{"encoder_arch": "resnet", "model": "image captioner", "dataset": "regions of photos with short descriptions (Visual Genome)", "train_examples": 203450, "image_size": 64, "crop_scale_min": 1, "horizontal_flip": true, "translate": 0.06, "tokenizer": "word", "vocab_size": 6471, "encoder_norm": "batchnorm", "encoder_activation": "gelu", "encoder_channel_attention": "eca", "encoder_depths": [2, 5, 2], "encoder_kernel_size": 3, "encoder_stem": "deep", "encoder_avg_pool_shortcut": true, "encoder_widths": [80, 160, 320], "fusion": "prefix", "label_smoothing": 0.05, "decoder_width": 256, "decoder_layers": 7, "decoder_norm": "layernorm", "decoder_norm_position": "pre", "decoder_activation": "gelu_tanh", "decoder_mlp_ratio": 2, "decoder_head_dim": 32, "decoder_fused_qkv": false, "decoder_bias": "none", "decoder_qk_norm": false, "decoder_layer_scale_init": 1.0, "decoder_parallel_block": false, "decoder_dropout": 0.1, "decoder_inner_norm": false, "decoder_positions": "rope", "decoder_prefix_bidirectional": false, "decoder_connector": "mlp", "decoder_tie_embeddings": false, "init": "torch_default", "residual_init": "none", "optimizer": "muon", "muon_scale": "match_rms_adamw", "lr": 0.0016, "momentum": 0.95, "nesterov": false, "orthogonalizer": "polar_express", "adamw_lr_other_params": 0.0014, "grad_clip": 0.5, "l1_shrink": 0.003, "steps": 6200, "batch_size": 128, "epochs": 3.9, "lr_schedule": "step", "warmup_steps": 310, "weight_decay": 0.2, "adamw_weight_decay_other_params": 0}
Rows from block 3 of the text decoder, named by matrix and row number. Rows with one number belong to one neuron. Each number is 128 + 32 x the weight over its row's rms, rounded and kept within 0 to 255. All counts start at 0. After the name is the row's rms in percent of the matrix's.
# fc1: MLP up (decoder.blocks.3.mlp.fc1.weight, 512x256), inputs 86-171
# fc2: MLP down (decoder.blocks.3.mlp.fc2.weight, 256x512, transposed), outputs 86-171
fc1.439 104 [140  61 118 109  69 135 188  90 162 173 121 133 168 129  87 150 126 125  85 134  78  92  61  91 202 116 162 127 132 142 153 141  77 139 163 147 133  80 142  98 134 208 172 114 105  93 105 125  98 132 136 121 130  62 163  99 126 165 135 155 126 115  74 131 114 123 128 150 154  94  45 121 126 130 173 130 125 111  87 133 169 126  94 161 151 126]
fc2.439 099 [164 110 168 171 119 108 104 164 155 162  87 100 155 142 104 149  92  99 123  88 144 124 146 165  95  89 163 171 107 134 178 120 120  88  98  89 109 100 178  94 143 124  97 103 165  83 164 166 142 182 128 130 118 131 162 124 176 118 154 123 100 207 129 113 140 125  97  93  91  97 127 120  85  96 126 151 132 160 153  61 128 134  21 167 136 131]
fc1.440 109 [125 123 164 111 110 134 153 150 139  73 139 127 163 147 141 127 131 135 130  97  85  99 130  85 192  83 141 104 142 117 162 120  92 160 128  66 120 107  71 113 141 164 120 129 148 130 138 152 124 139 134 102 132 154 132 106  87 165 147 124 173 162 103 157 108  64  92 184 115 152 136 118 142  63 191 122 121 133 163 152 135 101 126 104 100  94]
fc2.440 103 [ 75 142 166 149 129 116 146  69 159  94  99 110 131 107 131 113 112  99 117  38 138 138  97 128 115  65 106 118 154 112  67 155  96 115  61  99 143 143 129 131 156 149 160 148 117 131 146 162  69 107 130 187  78 155 177 151 136 122  62 147 199 148 107 102 179 141 133 147 123 121 100 102 177 107 114  88 149 164 128 125 139  44 175 128 143 148]
fc1.441 105 [153 125 108 147 126 180  47 118 136  56 104 164 192 124  98 182  91 147 115  75 131 136 114 118 172 139 110 133 126 160 125 132  67 127 110  99 179 125 138 138 100  53  86 141 134  66 148 147 120 106 143  99 152 108  91 127 151  48 126 113 172 143 145 168 155 144 114 138 144 131  99  88 179 134 145 108  95 159 194 198 102 113  81 140 183 129]
fc2.441 093 [ 94 149 112 120 130 107  63 122 151 151 123 110  76 203  66 142  63 133 190 116 140 193  81 123 161  45 179 167 109 137 107 147 174 181  63  89 203 130 162  81 115 118 136 150  88  91 123 153 157 166 119  76 119 160 147 115 136 138 158 134 156  78  81 158 124 119 143 122 102 112 139 158 167 107 140 132 162 174 193 114  92 102  90 124  90 138]
fc1.442 117 [149 159  98 117 149 143 170 122  90 131  58 128 122 138  93 149  66 124 160  70 130  66 112 125 165 108 115  83 122 187 102 138 132 168 134 125 105  82 119 159 143 110 195 159 139  94 151 123 130 132 148 170 135 104 123 141 118 111  99 115 105 157  84 142 161 100 131 112 155 119 140 160 145 150  85 165 180 132 171 124 130  90 103 122  63 113]
fc2.442 117 [150 142 136 122  85 142 145 125  92 108 105 120 146 164 152 166  66 117 158 127 150  83 100 161 130  85 184 111 155 173 127 213  85 134 103 142 114  88 107 156 128 129 152 164  58 153 145 154 140 104 125 143 128  88 128 138 139 133 107 137 153 127 147 118 140 107 131 115 237 165 121 115  86 144 146 153 170 107 189 129  63  88  77 108 110 179]
fc1.443 103 [128 132 129 129 129 127 102  87 114  96 121 108 143 148 144  78 115  81 119 160  81 110 131 155  86 123 113 120 145 118 143 166 150 110 106 105 174 140  50 133 138 121 124 128 108 142 224 113 172  66 171 132  90 131 162 128 126  98  95 160 120 111 116 101  53  88 158  99 130 158 139 102 106 141 162 145  56  72  78 178 160 113 121 123 110 106]
fc2.443 103 [133 110 150 150  77  91 160 142 169 100 171  96 124 160 155 122 142 157 138 106 129  36 189 152 151  66  94 143  47 155 182 136 104 135 176 107 148 101 144 159 111 145 112 180 129  82 107 125  84 102 145 174  95 132 121 165 114 108 108 143 147 140 148  83  83 171 169 162 111 250  98 105 181 123 111 113  92 143  90 108  97 109 100  77 112 129]
fc1.444 100 [112  69 127 133 160  71 145 107 115 176 119  65 117 127 128  73 114 107 115 162 160 127 167 136 160 107 101  82 164  90  83  98 138 129 105 173 127 118 142 116 172 180 125 120 100 146 163  96  72  80 200  87 153 112 157 164  93  77 141 155 116  68  83  99 101  91  87 150 143 150 177 167 159 115 104 113  65 153 127 104  91  54 135  98 158 136]
fc2.444 097 [129 114 110 135  84 129 129 122 142 132 111  75 123 136 146  94 107 128 130 116 121  59 106 146 117  92 142 162  56 128 159  95  95  93 228 127 124 109 129 193  87 193  94 138  88 165  69  95 115 129 115 126 200  85 130 114 132 148 150 134 105  87 127 140 111 136 115 178 163 149 128  86 175 136 143 118 123 114 147  98 136 152 129  86 207 114]
fc1.445 091 [107  87 133  99 129 105 123 179 178 153 103 146 126 122  91 146  99 130 187 166 128 125 127 135 140  95 126 133 108 125 164 115 114 119 162 126 159 128 123  91 207 125 170  92 129 137 186 125 161  80 105  76  95  56 148 128 132 142 151  88 123 161 120  94 101 133 155 127 125  82 141 111 148 119 103 119 142 147 178 148 145 165 146  95 171 135]
fc2.445 089 [114 110 117 128 144 108 113 143  86 128 158 128 168 135 140 207 136 119  92 119  94 116 111 129  87  83 194 174 113 174 185 147 124  98 150 138 119 129 141 127 125 123 107 132  75 103 147 137 154 146 128 143 111 226 114 126 117 158 141  77 107 159 118 149 129  89 119 123 148 129 137  81 128 137 148  99 187  87 165 181  87 119 107  82 136 105]
fc1.446 110 [104 146 128  89  98 155 105 163 152 156 154  98 111 108 120 146  95 102 132 118 118 149 133  81 212 117 167 113 112 130 182 152 118 101 175 171  82 146  74 142 160 139 129 184 116 128 126 141  66 120 103 163  88 113 160 142 161 147 187 119  92  98  93 132 149 176 189 170 129 176 133 106  75 156 116 125 130 137 135 112 102 119 126  58 165 105]
fc2.446 110 [ 94 126 129 149 105 115 121 221 176 148 152 114 119 129 171  83 143 147  71 112 146 167 135 131 142 146 128 200 108 150 120 160  71  93  69  83  94 108 200 163 123 103 133 143 114 123 114 130  84 164 110 183 131 135 146 159 125 161 143 183 110  68 162 142 179 152  92 118 142 122  89 149 117  69  73 178 136 120 147  65 131 128 102  84 109 123]
fc1.447 088 [ 84 146 105 148  98  92 118 107  71 129 125 171 102 152  74 121 108 126 131  72 132 148  83  95 188 136 145 141  70 216  75 153  94 132 111  95 115 128 190 107 119 166 127 142 129 103 129 119 124 148 147 109  87 107 180  84  72 111 107 133  61  63 147 120 138 119 102 128 116 124  84  81  81 161 117 164 128 139 139  98 153 125 177  89 129 183]
fc2.447 086 [ 94 113 123 139 106 103 129 142 126 131 152 131  41 133  61 136 117 148 130 161 132 165  93 109 119 113 118 130 140 153 115 125  65 151 165 116 147 130 170 108 106 143 139 134 126 120  78 122  99 139 133  89 165  78 186 151 154 106 131  95 153 141 102 137 111 141 148 145  76 151 155 120  77 148  62 102 142 169 119 105 165 143 129 162 140  99]
fc1.448 090 [156 148 101  80 118 146 142 116 115 151 164 142 162 109 168 128 173 116 177  68 150 197 134 119 106 166 118 141 107 118 155 159 107 163 161 137 159  88 123 124 146 115  79 166  53 112 177 116 132 125 176  99 138 124  82  94 126 136 177 121 149 158 140 123 134  54 131  77 122  95 127 114  54 114  78 117 143 126  97 131 121 169  94 102 132 135]
fc2.448 092 [ 58 143 124 117 153  94 146 149 135 129 151 170  53 132 159 154  78 100 216 152 141 166 140 135 131 108 111 124 118 125 119 184 150 127 123 132  56 120 128 123 107 119 116 119 155 165 126 130 110 120 162 131 102 162  61 114 136 114 132 156 173 129 138 136  81 148 108 142  58 151 172  97 127 160 165 173 119  99 135 135 107 137  84 137 125 128]
fc1.449 105 [ 84 146 127 120  88  94 133 142 135 158 114 199  93 127 186 168 164 124 128 106 201 108 174 135 101 109 121 133 124  77 141 189 132  89 132 121 113 124 109 128 128  94 123 177 156  78 115 146 135 124  80 159  69  98 188  87 140 109 106 171 191 128 149 133 107  90 129 142 120  66 141 121 141 133 147  70 161 179 144 151 118  72 123 122 101 175]
fc2.449 091 [145 144 129 131 127 129 130  66 107 125 123 157 115 131 170 111 110 100 141 130 123  96 212 144 131 172 133  76  84 120 119 107 185 131 143 160 132 146  80 129 140 135 166 160 122 122 130 178  57 174 129 182 143 200 117 220 111  88  84 116 103 115 146  78 133  79 119 124  80  60 142 135 137 114 153  96 145 142 142 178 141 107 177 183  90 100]
fc1.450 086 [163 149 155 134  52 145 138  98 162 184 100 130 131 120 135 172  87 150 128 116 116 137 145  74 112 110  88 147 124 151 155  93 151 159 199 163 129 133 116 125 153 114 163 147 161 106 137 129 176  83 173 136 112 172 124 136 115 140 133  96 164 129 142 158 182 112 202 113 108 176  51 132 104 192 117 144 159 142 101 110 129 177 161 155 140 102]
fc2.450 086 [133 105 126 145  39 153 161 137 157 124 153  61  85 132 132 101  82 120  85 113 105 127 179 149 146 130 113 157 117 138 165 104 125 132 152 160 138 151 133 171 100 112 124 163 139 169 127 106 140  92  66 141  97 111 163 187 154 146 124 178 153 176  96 110 140 186  93 123  61 165 151 147 135 166 151 111 134 131  82  58 171 160 144 112 104 123]
fc1.451 116 [133 158 134 122  92 118 222 119 118  98 135 150  91  93 136  96 104 175  92 159 102 172 129  80 145 117 129 140 143 136 167  96  99 185 128 112 105 144 135 126 172 160 122  97 103 149 148 164 129  87 218 121  97 139 121 125 138 130 108 124  85 123  86 164 166 124  84  93 145 140 129 152 143  68  83 180 155 162 135 118 133 124 116 128  29 173]
fc2.451 106 [139 133  91  94 194 121 165 146  93  99 148 107 137 130  79 127 111  78 161 180 113 111 168 114 150 126 175 154  80  98 136 119 116 145 134 119 191  96 169 108  69 158 143 113 236 166  79  76  99 120 140  99 145 133 193 139 157  90  72 131 153 139 132 180 105 146 109 105 134 115 159 103 130  87 140 132 159 135 145 183 146 144 114 116 150 153]
fc1.452 089 [133  90 152 148 106 125 156 187  88 120  87 145 169  83 112 143 129  99  73 204 129 127 111 112  99 143 130 122  76  78 163 107  56 114  79  57  88 123  66 133 157 130  92 140 134  96 149 136  98 117 117 123 168  89 152 194  82 190 162 103 165  78 157 166 189 119 119  88 145 170  92 116 163 147 117 182 115  99 153 119 135  92  88 149 116  99]
fc2.452 089 [115 153  87 126 159 102 126 141 101 146 191 160 158 154 109 126 144 143 130 121 127 160 100  62 100 163 149 152  62  71 125 106 120 180  97 164 164 121 122 168 117 144 120  84 122 122 103 133 107  85 114 136  99 126 145 124 177 166  89 155 141 118 133 162 130 115 149  96  94 111 163 154 144 123 180 128 112 183 105  62 148 149 149  90 124 125]
fc1.453 105 [190  90  65 151 120 164 172 114  93 172 124 114 156 100 129 146 132 125  44 140 144 159 138 148 133 147 112 190 130 120 138 164 139  61  64 195 178 152  99  63 142 121 115 148 126 150  95 114 106 118 104 133 116 133 134 109 122  98 115 151 122 120 169 113  82 130 142 151 143 100  88  79  95 151  86 153 141  73 108 120 112 129 103 169 157 121]
fc2.453 103 [ 90 170 180  99  98 119 142 101 100 107 123 168  80 116 127  69 125 144 110 120 128 156 130 126 151 178 154  85  88 113 105 135 130 123  85 173  97 144 111  67 145 102 123  88 144 114 122 159 140  94 137  89  97 186 129 157 116 153 104 100 138 165 137  86 122 174 187 198 136 193 179 152 118 109 140 127 123 100 130 162 198 125 149 148 196 106]
fc1.454 092 [129 124 122 104 103 142 145 126  95  66  92  80 155  75 110 152 128 147 105 167 110 136  95 129 155 173 168 133 102  88 143 133 127 126 147 135 179  83 131 104 162  95 137 155 134  85 115 174 130 124  92 187 108 130 149  89 178 155 164 125 126 143 172  96 108  79 167 129 104 172  88  77 112 150  86 132  96 173 120 105 159  81 126 110 180  46]
fc2.454 090 [122 162 232 126 200 212 123 128 132 169 101  87  99 105 158 123 105 112  68 146 115 148 136 144 160 177  95 141 156 176 157  88 106  89 137 132  68 147  79 151 106 120 104 128 141 137  83 119 127 145  89 154 139 117  78 159 130 141 153 172 140  92  78 157 155 141 108 104  78 116 118 100 164 102 115  94 113 105 138 102 196 138 191 152  95 146]
fc1.455 088 [177  93 125 126  69 135 130  82 154  68 115 153  89 103 136 124  87 107 117 102 128 137 171 176 122 170  96 120 164 181 170  96 161 202  99 112 154  96  93 115 148 127 185 134  73  74  97 132 179 108  97  75 110 122 115 121 147 145 155 130  53  82 176 100 111 144 131 141 143 154 147 196 107 129  88 119 130 151 123 124  66 135 138 121 128 128]
fc2.455 090 [110 163 111  97  91  95  89 137 112 140  91 135 120 107 103 153 104 167 129 198 168 105 114 134  50 104  88 125 131  46  70 109 123 175 130  91 154 117 150 149 126 167 143 107 111  70  91 153 167 112 139 133 149 147 104  80 133 158 147  82 140  97 120 110 149 142 130 104 151 107 134 134 115 153 130 172  68 140 155 167 159 125 131 127 118  98]
fc1.456 096 [ 96 122 141 194 155 148 127 145  81 161 160  79  71 123 137 152 189 144  58 132 137  96 102 130 113 107  62 177  81 180  83 152  99  82 106 148 130 124  89 142 129 110  77  97 201 114 101 172 113 118 123 115 131  80 147  96 113  90 105 118 127 137 126 105  98 148 149 110 120 172 106 142 113 148 161 129 127 127 162 138 141 140 145  67 156 108]
fc2.456 097 [108 109 141 159 104 144 140 148 120 196 136 162 111 110 141 124 139 118  70 142 151 162 115 143 124 132  91 109  84 131 102 119 141 115 111 154 104 106 150 225  87 182  88 177 114 197 128 125 206 157 121 137  76 123  84 202 129 115  87 202 157 173 108 125 158 120  49 139  90 173  96 155 138  94 155 146 155 171 174 149 136 214 108 141 119 151]
fc1.457 090 [ 94  90 117 143 130  97  75 109 108 131 133 147 140 123 170 160 187 117 157  81 174 144 137  97 135 133 139 152 135 148  63 100 101 146  56 157 137 118 104  62 104  88 154 165 124 120 193 153 123 110 158 114 118 113 165 150 123  69 159 156 163 159 124 115 101 175 136  94  51 122 131  53 110  98 121  77 175 133 201  95 118 178  81 160 135 185]
fc2.457 091 [110 112 126  88 175 103 131 164 130  94 124 139 102 128 126 141  58  30 136 129 147 154 128  60 103 121 104  73 218 142 110 123 129 144 125 117 148 169 145 121 147 139 155  86 113 178 116 145 105 174 146  68 108 152 142 153 133 122 110 175 128 141 111 148 140 138  85 160  83 125 121  47 140  63 155 178 124 145  82 120 116 165 151 141  84 127]
fc1.458 114 [125 112 128 200 125 181 101 126 144 132 150  45 138 155 164 129 107 105 136 125 130 128 155 190  89  38 135 170 114 104 137 101 150 153  97 111 142 124 118 126 125 132 119 120  98 114 146 146 137 111 136 125 147 154 104 132 116 115 120 106 131 139 148 135 100 130  98 110 116  85 161 162 124 114 129 173  65 130 153  98 127 106 208 163 165 133]
fc2.458 116 [ 84 147 158 137  62 124 143 192  82 122 154 106  88 127 149 124  95 154 144 106 120 140 117 162 121 106 134 140 104 115 114 175 164 118 150 172 157 136 128  94 221 168 111 149 169  84 129 129 138 155 100 123  47 101 170 162  87 114 100 186 126 167 131 121 146 118 148 117 126  37 155 157 118 154 128 109 151 162 143 126  84 112 126 101 166 167]
fc1.459 097 [137 100 121 196 146 105 113  88 160 133 160 145 119 143 140 109 127 126 109  94 158  92 119 138 116  97 131 100 141 100 166 137  99 134 119  40 116 157 100  88 150  75 124 189 132 178 139 204 118 153 100 148 115 103 141 113  67 121 129 122 190 176 139 110 196 100 109  66 171 110 153 165 175 130 121 195  94  91 162  68 132 141 144 148 104 130]
fc2.459 090 [154 124 124 119 143 100 130 138 139 124 139 130 135 106 140 132 167  80 139 127 128 153 122 130 111  83 159 107 203 158 139 114  56 153 145 141 106  99 180 158 103  64 160 139 102  89 136 126 151 146 100 162 138 137 136 174 151 117 104 120 118 154  90 114 140 149 199 151 154 134 141 149 124 122 141  66 144  93 111 111 122  75 142 137 142 175]
fc1.460 101 [108 155 128 109 149 136  64 183 143 127  92 135 174 123 129 115 174  76  88 131 116  94 183 124 172 101  54 135 144 116 128 104 182 157 111 134 134 108 127  66 132 159 108 167  88 175  90 134 109 105 163 134 137 157 161 122 132 189 157 106 168 181  76 100 119 112 120 110 148 139  75 150  94 116 103 175 149 103 106 113  98 106 158 132 172 173]
fc2.460 099 [129 138 104 138 147 110 128 106 146 120 105 155 117 165 129 129 130 105 135 120 122 133 145 111 162 105 144 156 107 108 106 176 141 107 114 163  65 126 195 108  63 109 221 110 143  97 136 101 160 149 146 124 112 121  96 111 151 173  61 152 119 215  83 108 180 113 128 101  96 188 112 134 146  41 114 186 110 144 113 119 150 142 124 156 121 124]
fc1.461 113 [134  84 160 118 127 148  79  95 165 183 103 126  89 122 135 133  56 159 121  94 137 136 166 190  84 133  86 176 140 139 136 150 170 149 111 106 121 115  75 109 115 105 127 152 130  76 140  71 143 129  88 130  85 119 138  95 129 151 108 121 203 139 137 127 166 138 139 150  92  78 154 131 129 134 133  96 156 116 125 138 137  58  62 145 142 146]
fc2.461 111 [124  97  77 116 106 126  75 120 118 113  88  51  70 172 130 121 137  91 104 117 150 101 110 158 134 111 135  80 104 166 118 112 208 100 119 111 171  86 104 106 141 125  89 194 146 158 130  92 160 166 118  91 151 164 164  85 110 135 136 138 131  91 155 116 119 147  80  70 134 198  91  72 167  99 186 106 131 154 111 176 164 133 146 195 119 157]
fc1.462 093 [128 139 142 127 126 134 186 203  94 164 146 113 139 146 138 122 105 129  70 116  73 126 140 130 106  99 139 164 154 124 123  71 198 125  86  67 165 154 124 116 178 132 128 146 139 135 142 132 134 184 127  78 125 127  85 166 102 177 141 177 115 148 163 133 120 111  85  88 115  90 143 140  96 162  99 173 145 135 186 173 111 155 155 154  71 152]
fc2.462 094 [129 149 170 130  65  69 124 117  72 141 117 116 125 112 155 138 165 124 149 182 149 126 140 113 161 120 204 125  96 157 131  55 136 132 116 121 163  76 120 126  93 127 128 153 157  98 126 153 144 104 137 114 194 134 118 124 137 120 162 145 106  98 165 123 119 163 121 130  77  81 160 166  84 189 101  86 135 137 129 119 133  94 105  92 142 154]
fc1.463 082 [105 165 133 151 122 165 174 132 113 147 102 184 101  91  97 150  88 110 134  78 101  75 119 124 100 119 135 119 121 141 161 102 175 157 140 165 125 131 101 143 100  73  98 128 126 136 124 126 147 147 134 147 148 119 163 117 127 120 140 104 101 121 122 122 153  86  79 119 151 108 116  74 166 157 146 158 148 170 167 134 162 136  87  65 135  89]
fc2.463 073 [135 145 104 120 129 111  92 234 161 167 171  80 186 142 106 130 148 190 106 138 146  73 128  90  87 127 147 157 114 169  46 128 138  56 213 132  93 114 120 150 120 107 148 136 159 115 136 109 112 114  87 108 106 117 120 112 129  73 139 128 114 199 132 109  67 105  60 136 143  65 157 140 123 102 108 149 123  93 166 179  76 150 174 223 148 160]
fc1.464 093 [128  63 129 151 168 142  90 151 159 122 196 200 126 137 145 141  93 155  76  80 131 141 154 165 188 132 123 154 160 128 110 131 163  99 136 119 179 116 110 166 149 116 120  99 102 100 153 181  89 147 175  99  88 169 160  67 100  95 143 168 168  91 171  83 125 156 182  65 162  95 117 110  98 142 154 110 114 141 134  84 119 136 153 136 170 133]
fc2.464 096 [119  91 156  89 129 113 144 157 113 121 138 137 140 133 111 137 145 142 130 116 124 109 126 139 122  94 117 107 158 162  97 120 132 168 128  76 121 129 165 100 112 151 152 229  93 153  94  70  91 131 120 137 109  76 142 119 216 104 172 118 126 142 176  59  86 172 113 124 126  94 130 181 117 180 174 150 117  76  91 124 158 101 175  82 151 152]
fc1.465 090 [ 81 103  76 124 104 113 149 168 171 150 128 151 188 138 205  95 130  74 167 182  66  63 149 157 155  92 127 113 115 104 108 136  82 129 157 123 117 112 127 121  87 160 126 145 113 128 105 149 147 127  73  81 128 158 162 132 118  79 100 103 122 101 163 196 121 179 126 116 158  97 128 140 133 118 107 201 114 146 131 107 123 116 105 159 160 144]
fc2.465 084 [159 121  95  89 119 160 116 128 169  73 150 111 144 153 138 133 142  82 144 146 134 109 102 131 143 125 108 124 140 109 157 155 103 130  37 125 132 197 187 146 109 136  86 164  96 153 135  75 116 109 104 105 148  95 125 118 112 122 163 198  98 149 128 104 107 134 109 175 117 116 136 172  83 166 103  65  83 123 107 156  88 111  63 113 131 150]
fc1.466 107 [128 109  81 139 122 191 168  99  94 115 134 145 139 115 127 167  90 109 107  94 135 155 164 168  94 110  95 126 134 159 109 126 149 114  65 117 109  65 146 142 229 122 138 139 165  93 151 129 113  91 118 130 128 143 124 119 123 162 170 153 165 175 102  68  79 181 132 186 101 183 178 121  52 119 173 123  88 105 114 105  58 112  86 102 151 107]
fc2.466 107 [166  86 137 146  45 193 148 144  57 110 154  92 132 102 116 132 165  97  85 150 154  91 142 128  97 152 115 144 141 111 109  80 154 104 121 145 124  99 182 129 185  85 124 162 113 191  93 159  95 145 128  87 162 174 126  87 160 138 153 150 141 137 125 159 111 162 154 169 110 119 108 179 146 116 102  74 164 119 114 144 132 123  98  96  93 114]
fc1.467 113 [126 163 156 170 105 125 169  69  78 165 148  95  93 137 127 162 137 120 148  95 130 151 131 109  71  96 137 125 158 112 133 145 161 140 113 123 157 151 131 137 115 137 163 124 102  71 171 153 109 191  72 153 147 172 175 113 130 103 154  32 138 100 137 127 134 126 106 121 113 112 149 136 105 110 122 123 118 145 154 115  69  98 130 118 124 120]
fc2.467 117 [146 108  87 131 162  77  90 147 171 150 124 117 116 132  57 143 161 134 125 136 141 120 136  83 119 119 138 124 142  73 120  91 127 128 141 188 105 160 134 190 162 150 135 156 192  69  79 129 150 130 170 148 156 132 163  67 124 112 177 152  96  91 160 156 145 146 207 106 125  91 131 110  82 107 124  83 151 146 100 142 123 105 135 115  84 124]
fc1.468 091 [100  78 151  60 168 128 159 163  80 132 116  73 205  80 152 130 101 128 140 113  96 123 136 124 111 135 123  37 131 156 118 130 138 150 161 115 121 119 164 142 118  94 149 141 122 143 119  93 166  76 180 170  89 127 149 100 100  88  96 125 108 160 190  67  94  49 131 138 150  71  58 145 127 144 126 165 141 111  77 101 112 141 113  84 145 132]
fc2.468 092 [164 105 137 122 113 140 118  98  59 117 110 152 125  76  76  79 126  94 199 158 116 120 168 154 101 179 132 136  57  99 134 174 101 102 155  87 149 129 125 147  85  90 158 177 141  84 123 151 133 124 123  84 113 124 108 157 127  99 142  97 135 119 136  72 125  82 144 129  92 130 135 107 126  60 156 127 129 126  71 172  61 171 101  83 142 135]
fc1.469 105 [156 147 188 126  88  91 141 114 114 178 117 139 189  94 158 122 147 123 122 115  86 128  81 146 208 147  95 147 143 128 145  81  96 211 114 154 140 109 101 142 194 102  60  85 144 110 107 147 139 102 141 131 135 128  85 135  70  79 118 115 153 127 149  92 110 150 184 110  33 108 124 146 133 116 137 142 125 176 155  78 101 146 153 107  74 125]
fc2.469 109 [112 115 144 150 142 144  84 114 157 110 150 141  86 167 102 171 148 146 169  90  56 139 135 118  82 110  82 122 160 161 150 119 130  99 190  71 146 135 142 124 180 145 104 126 117  96 127 115  73 152 136 137 135 185 136 120 140  94 214 120 114 113 179 138 136 109 148  83  95 111 188 120 120 116 163  81  91 137 125 127 171  94 140 108  94  83]
fc1.470 093 [112 114 185 129 159 152 113 142 149  95 132 128 135  87 132 134 117 128  96 157  84 112 132 140 153 151 131  39 131 140 156 135 115 100 151  46 122 139  94 159 126 150 153 162 210  96  72 146 154 167 138 106 100 115  89 154 102 103 127 167 112  47 113 107 121  64 152 140  99 171 107 112  94  97 137 161  97 113 117  98  81  74  98 136 130 151]
fc2.470 117 [167 111  87  77 134 126 116 135 115 206  87 149 120 113 130 144  91 161 216 139 133 153  74 113 180 121 139 123  70 124 144 137 110 125 135 152 155 180 134 133 119 129 106 116 197  49 125 167 162 147 105 116 154 118 134  98  83 119 141 160  45 147 153 101 148 110 125 128 114 191 126 170 151 146 145 104  88 152 125  91 103 128 100 128  79 100]
fc1.471 091 [ 90 134 208 118 154 154 147 124 125 111 122 122 141 139 106 150 132 136 146 138 133  92 105 133  84 175 130 158 155 121  96 131 146 113 140 147  72  87 124 132 120 127 145  87  82  55 150  65 171 204 122 114  90 160 171  87  83 148 147 120 139 157  89 137 133 168 113 137 111 172 170 141 134 175  86 131 150 183 125 108 122 144  89  85 107  98]
fc2.471 090 [128 147 101 119 132 137 137 160 131 147  91 127 152 226 153 159 127 136 167 135 120  76 123 107 116  94 126 127  78 150  98 128 167  94 165 124 123  83 131 181 167 111  79 167  53 156  58 137 118 137 140 162 112 127 117 122  88 149  91  81 104 168 130  75  82  46 135 137 132 142  76 121 158 171 128 155  79 128 161 162 173 168 123 188 176  80]
fc1.472 103 [170  98 187 123 151 144 115 126 130 144 128 123 118 176 109 135  82 103  81  73  95 175 156 143 151 105 163 163 121 114 105 131 137 127 171 115 132  99 159 130 117 127 112 118 161 108 148 169 161  78 125 114 139 149 169 167 152 123 200 176 125  58 132  98 161 144 148 116 125  78 107 116 108 136 106 116 157  82 152 164  80 146  66 138 127 118]
fc2.472 111 [117 108 101 153  67 158 101 158  61 130 163 100 104 116 109 111  77 126 106 125 154 161 118 131 178  64 148 134 118  87  85 162 134 170 133 139 129  72 138 169 118 129  96 109  86 144 110  45 104 157 179 128 143 112 103 124 160  87 189 153 134 136 157 149 131 122 152  77 109  95 105  72 114  86 115 135 141 106 114 129 125  83 176 142  79 153]
fc1.473 093 [129 149 112 138 128  84 100 119 130 127 166 180 173 121  96 108  70 175  99 115 117 132 123 184  69 111 120 143 111 110 111 112 126 138 116  53 138  62 136 136 151 154 131 126 167  93 166 140 179 122 187 123 118 109 112 124 157 124 170 126 128 138  48 172 225 121 105 154  97 135 164  51  95 100  83 151 120 158 168  88 118 105  62  65 145 158]
fc2.473 088 [ 77  81  92 169 104  85 151 117 139 188 142 103 146 133 102 191  91 129  78 148 136 165 135 134  88 149 128  87 126 170 183 111 145  39 128 119 185 106 142 116 117  82 144 169 136  70 114 148 102 119 116  99 151 194 161  99 160 170 143 180  95 145 118 125 113 138 135 148  94 140  96  66 130 120 143  85 128 150 122 114  78 103  78  73 177 138]
fc1.474 113 [156  82  75  77 140 174  86 161  97 171 162 104 151  85 152 123 135 132 155 145 120  81 158 109 147 123  93 155 136  86 147 156  85 141 124 137  53 120 162 137 158 141 108 108  75  69 190  98 158 127 103  90 128 120 171 136 164 170 131 105 156 126  78 164 183  98 136 157 155 127 143 111 126 127 136  76  72 190 144 127 134  76 106 155 119  96]
fc2.474 117 [147 108 108 162 122 145  90 155 107  64 120  92 104  79 191 126 118 141 164 131  85 118  92  99 134 160 165 148  94 148 128 112 120 135 185 167 145 167 133 121 136 135 156  84 153 121 112 126 157 106 129  91 113 152 138  59 156 133 126  85 167 114 105 110 121 127 178 149 118 131  88  92 141 105 125  79  91 147 148 123 133  89 108 155 113  96]
fc1.475 098 [115 106 103 129 135 119 162 129  76 143  98 153 123 107 166  88 145 115 132 162 154 147 103 113 137  64  66 111 115 118  60 107  71 200 172 131 123 124 125 130 137  94 110 125 166 133 117  75  87  60 141 150 111  81  94 163 168 124 165 176 102 123 146 117 143  76 107 139 112 185 142 173 178 152 119 196 120 213 171  94 135 134 169 175 180  73]
fc2.475 100 [176 139 123 155  94 119 199 123  50 171  91 113 151 108 128  97 133 121 142 158  91 162 147 162 160  45 112  86 148 112 127 142 170  89 176 143 164 133 143 137  95 127 116 151 113 172  63 147 102 144 158 127 122 109 137 172 148 167 127 165  80  68 167 133 112 141 115 172 152 105 184 133  27 128 167 111 155 139 119 140 145  37 153  91 168 159]
fc1.476 113 [179 112 161 147 159 154 129 148 120 161 143 192 117 119 160 126 100  87 111 114 129 149 136 157 172 136 141 182 100  70 123 164 151  74 131 133  92 120 128 139 115 165 178 137 120  57 106 129  95 113 114 178 111 128  20 181 119 146 139 149 136 172 145 146 128 119 138 141 121 134 120 121  45 159  78 148 180 118  91 110 112  50 112 128 199 146]
fc2.476 116 [115 132 132 136 122 137  74  58 142 176 126 162 111 190 115  50 122  74 148 127  92 159 125  80 137 143 160 100 111 148 154 174 109 111 132 148 120 130 116  65 129 119  90  99 194 120 115 140 125  98 138 152 139 148 144 143 135 115 106  52 141 142 179  96 157 102 218 159 148 143 153  97 151 143 144 161  81 105 111  77 154 171  59  65 114 183]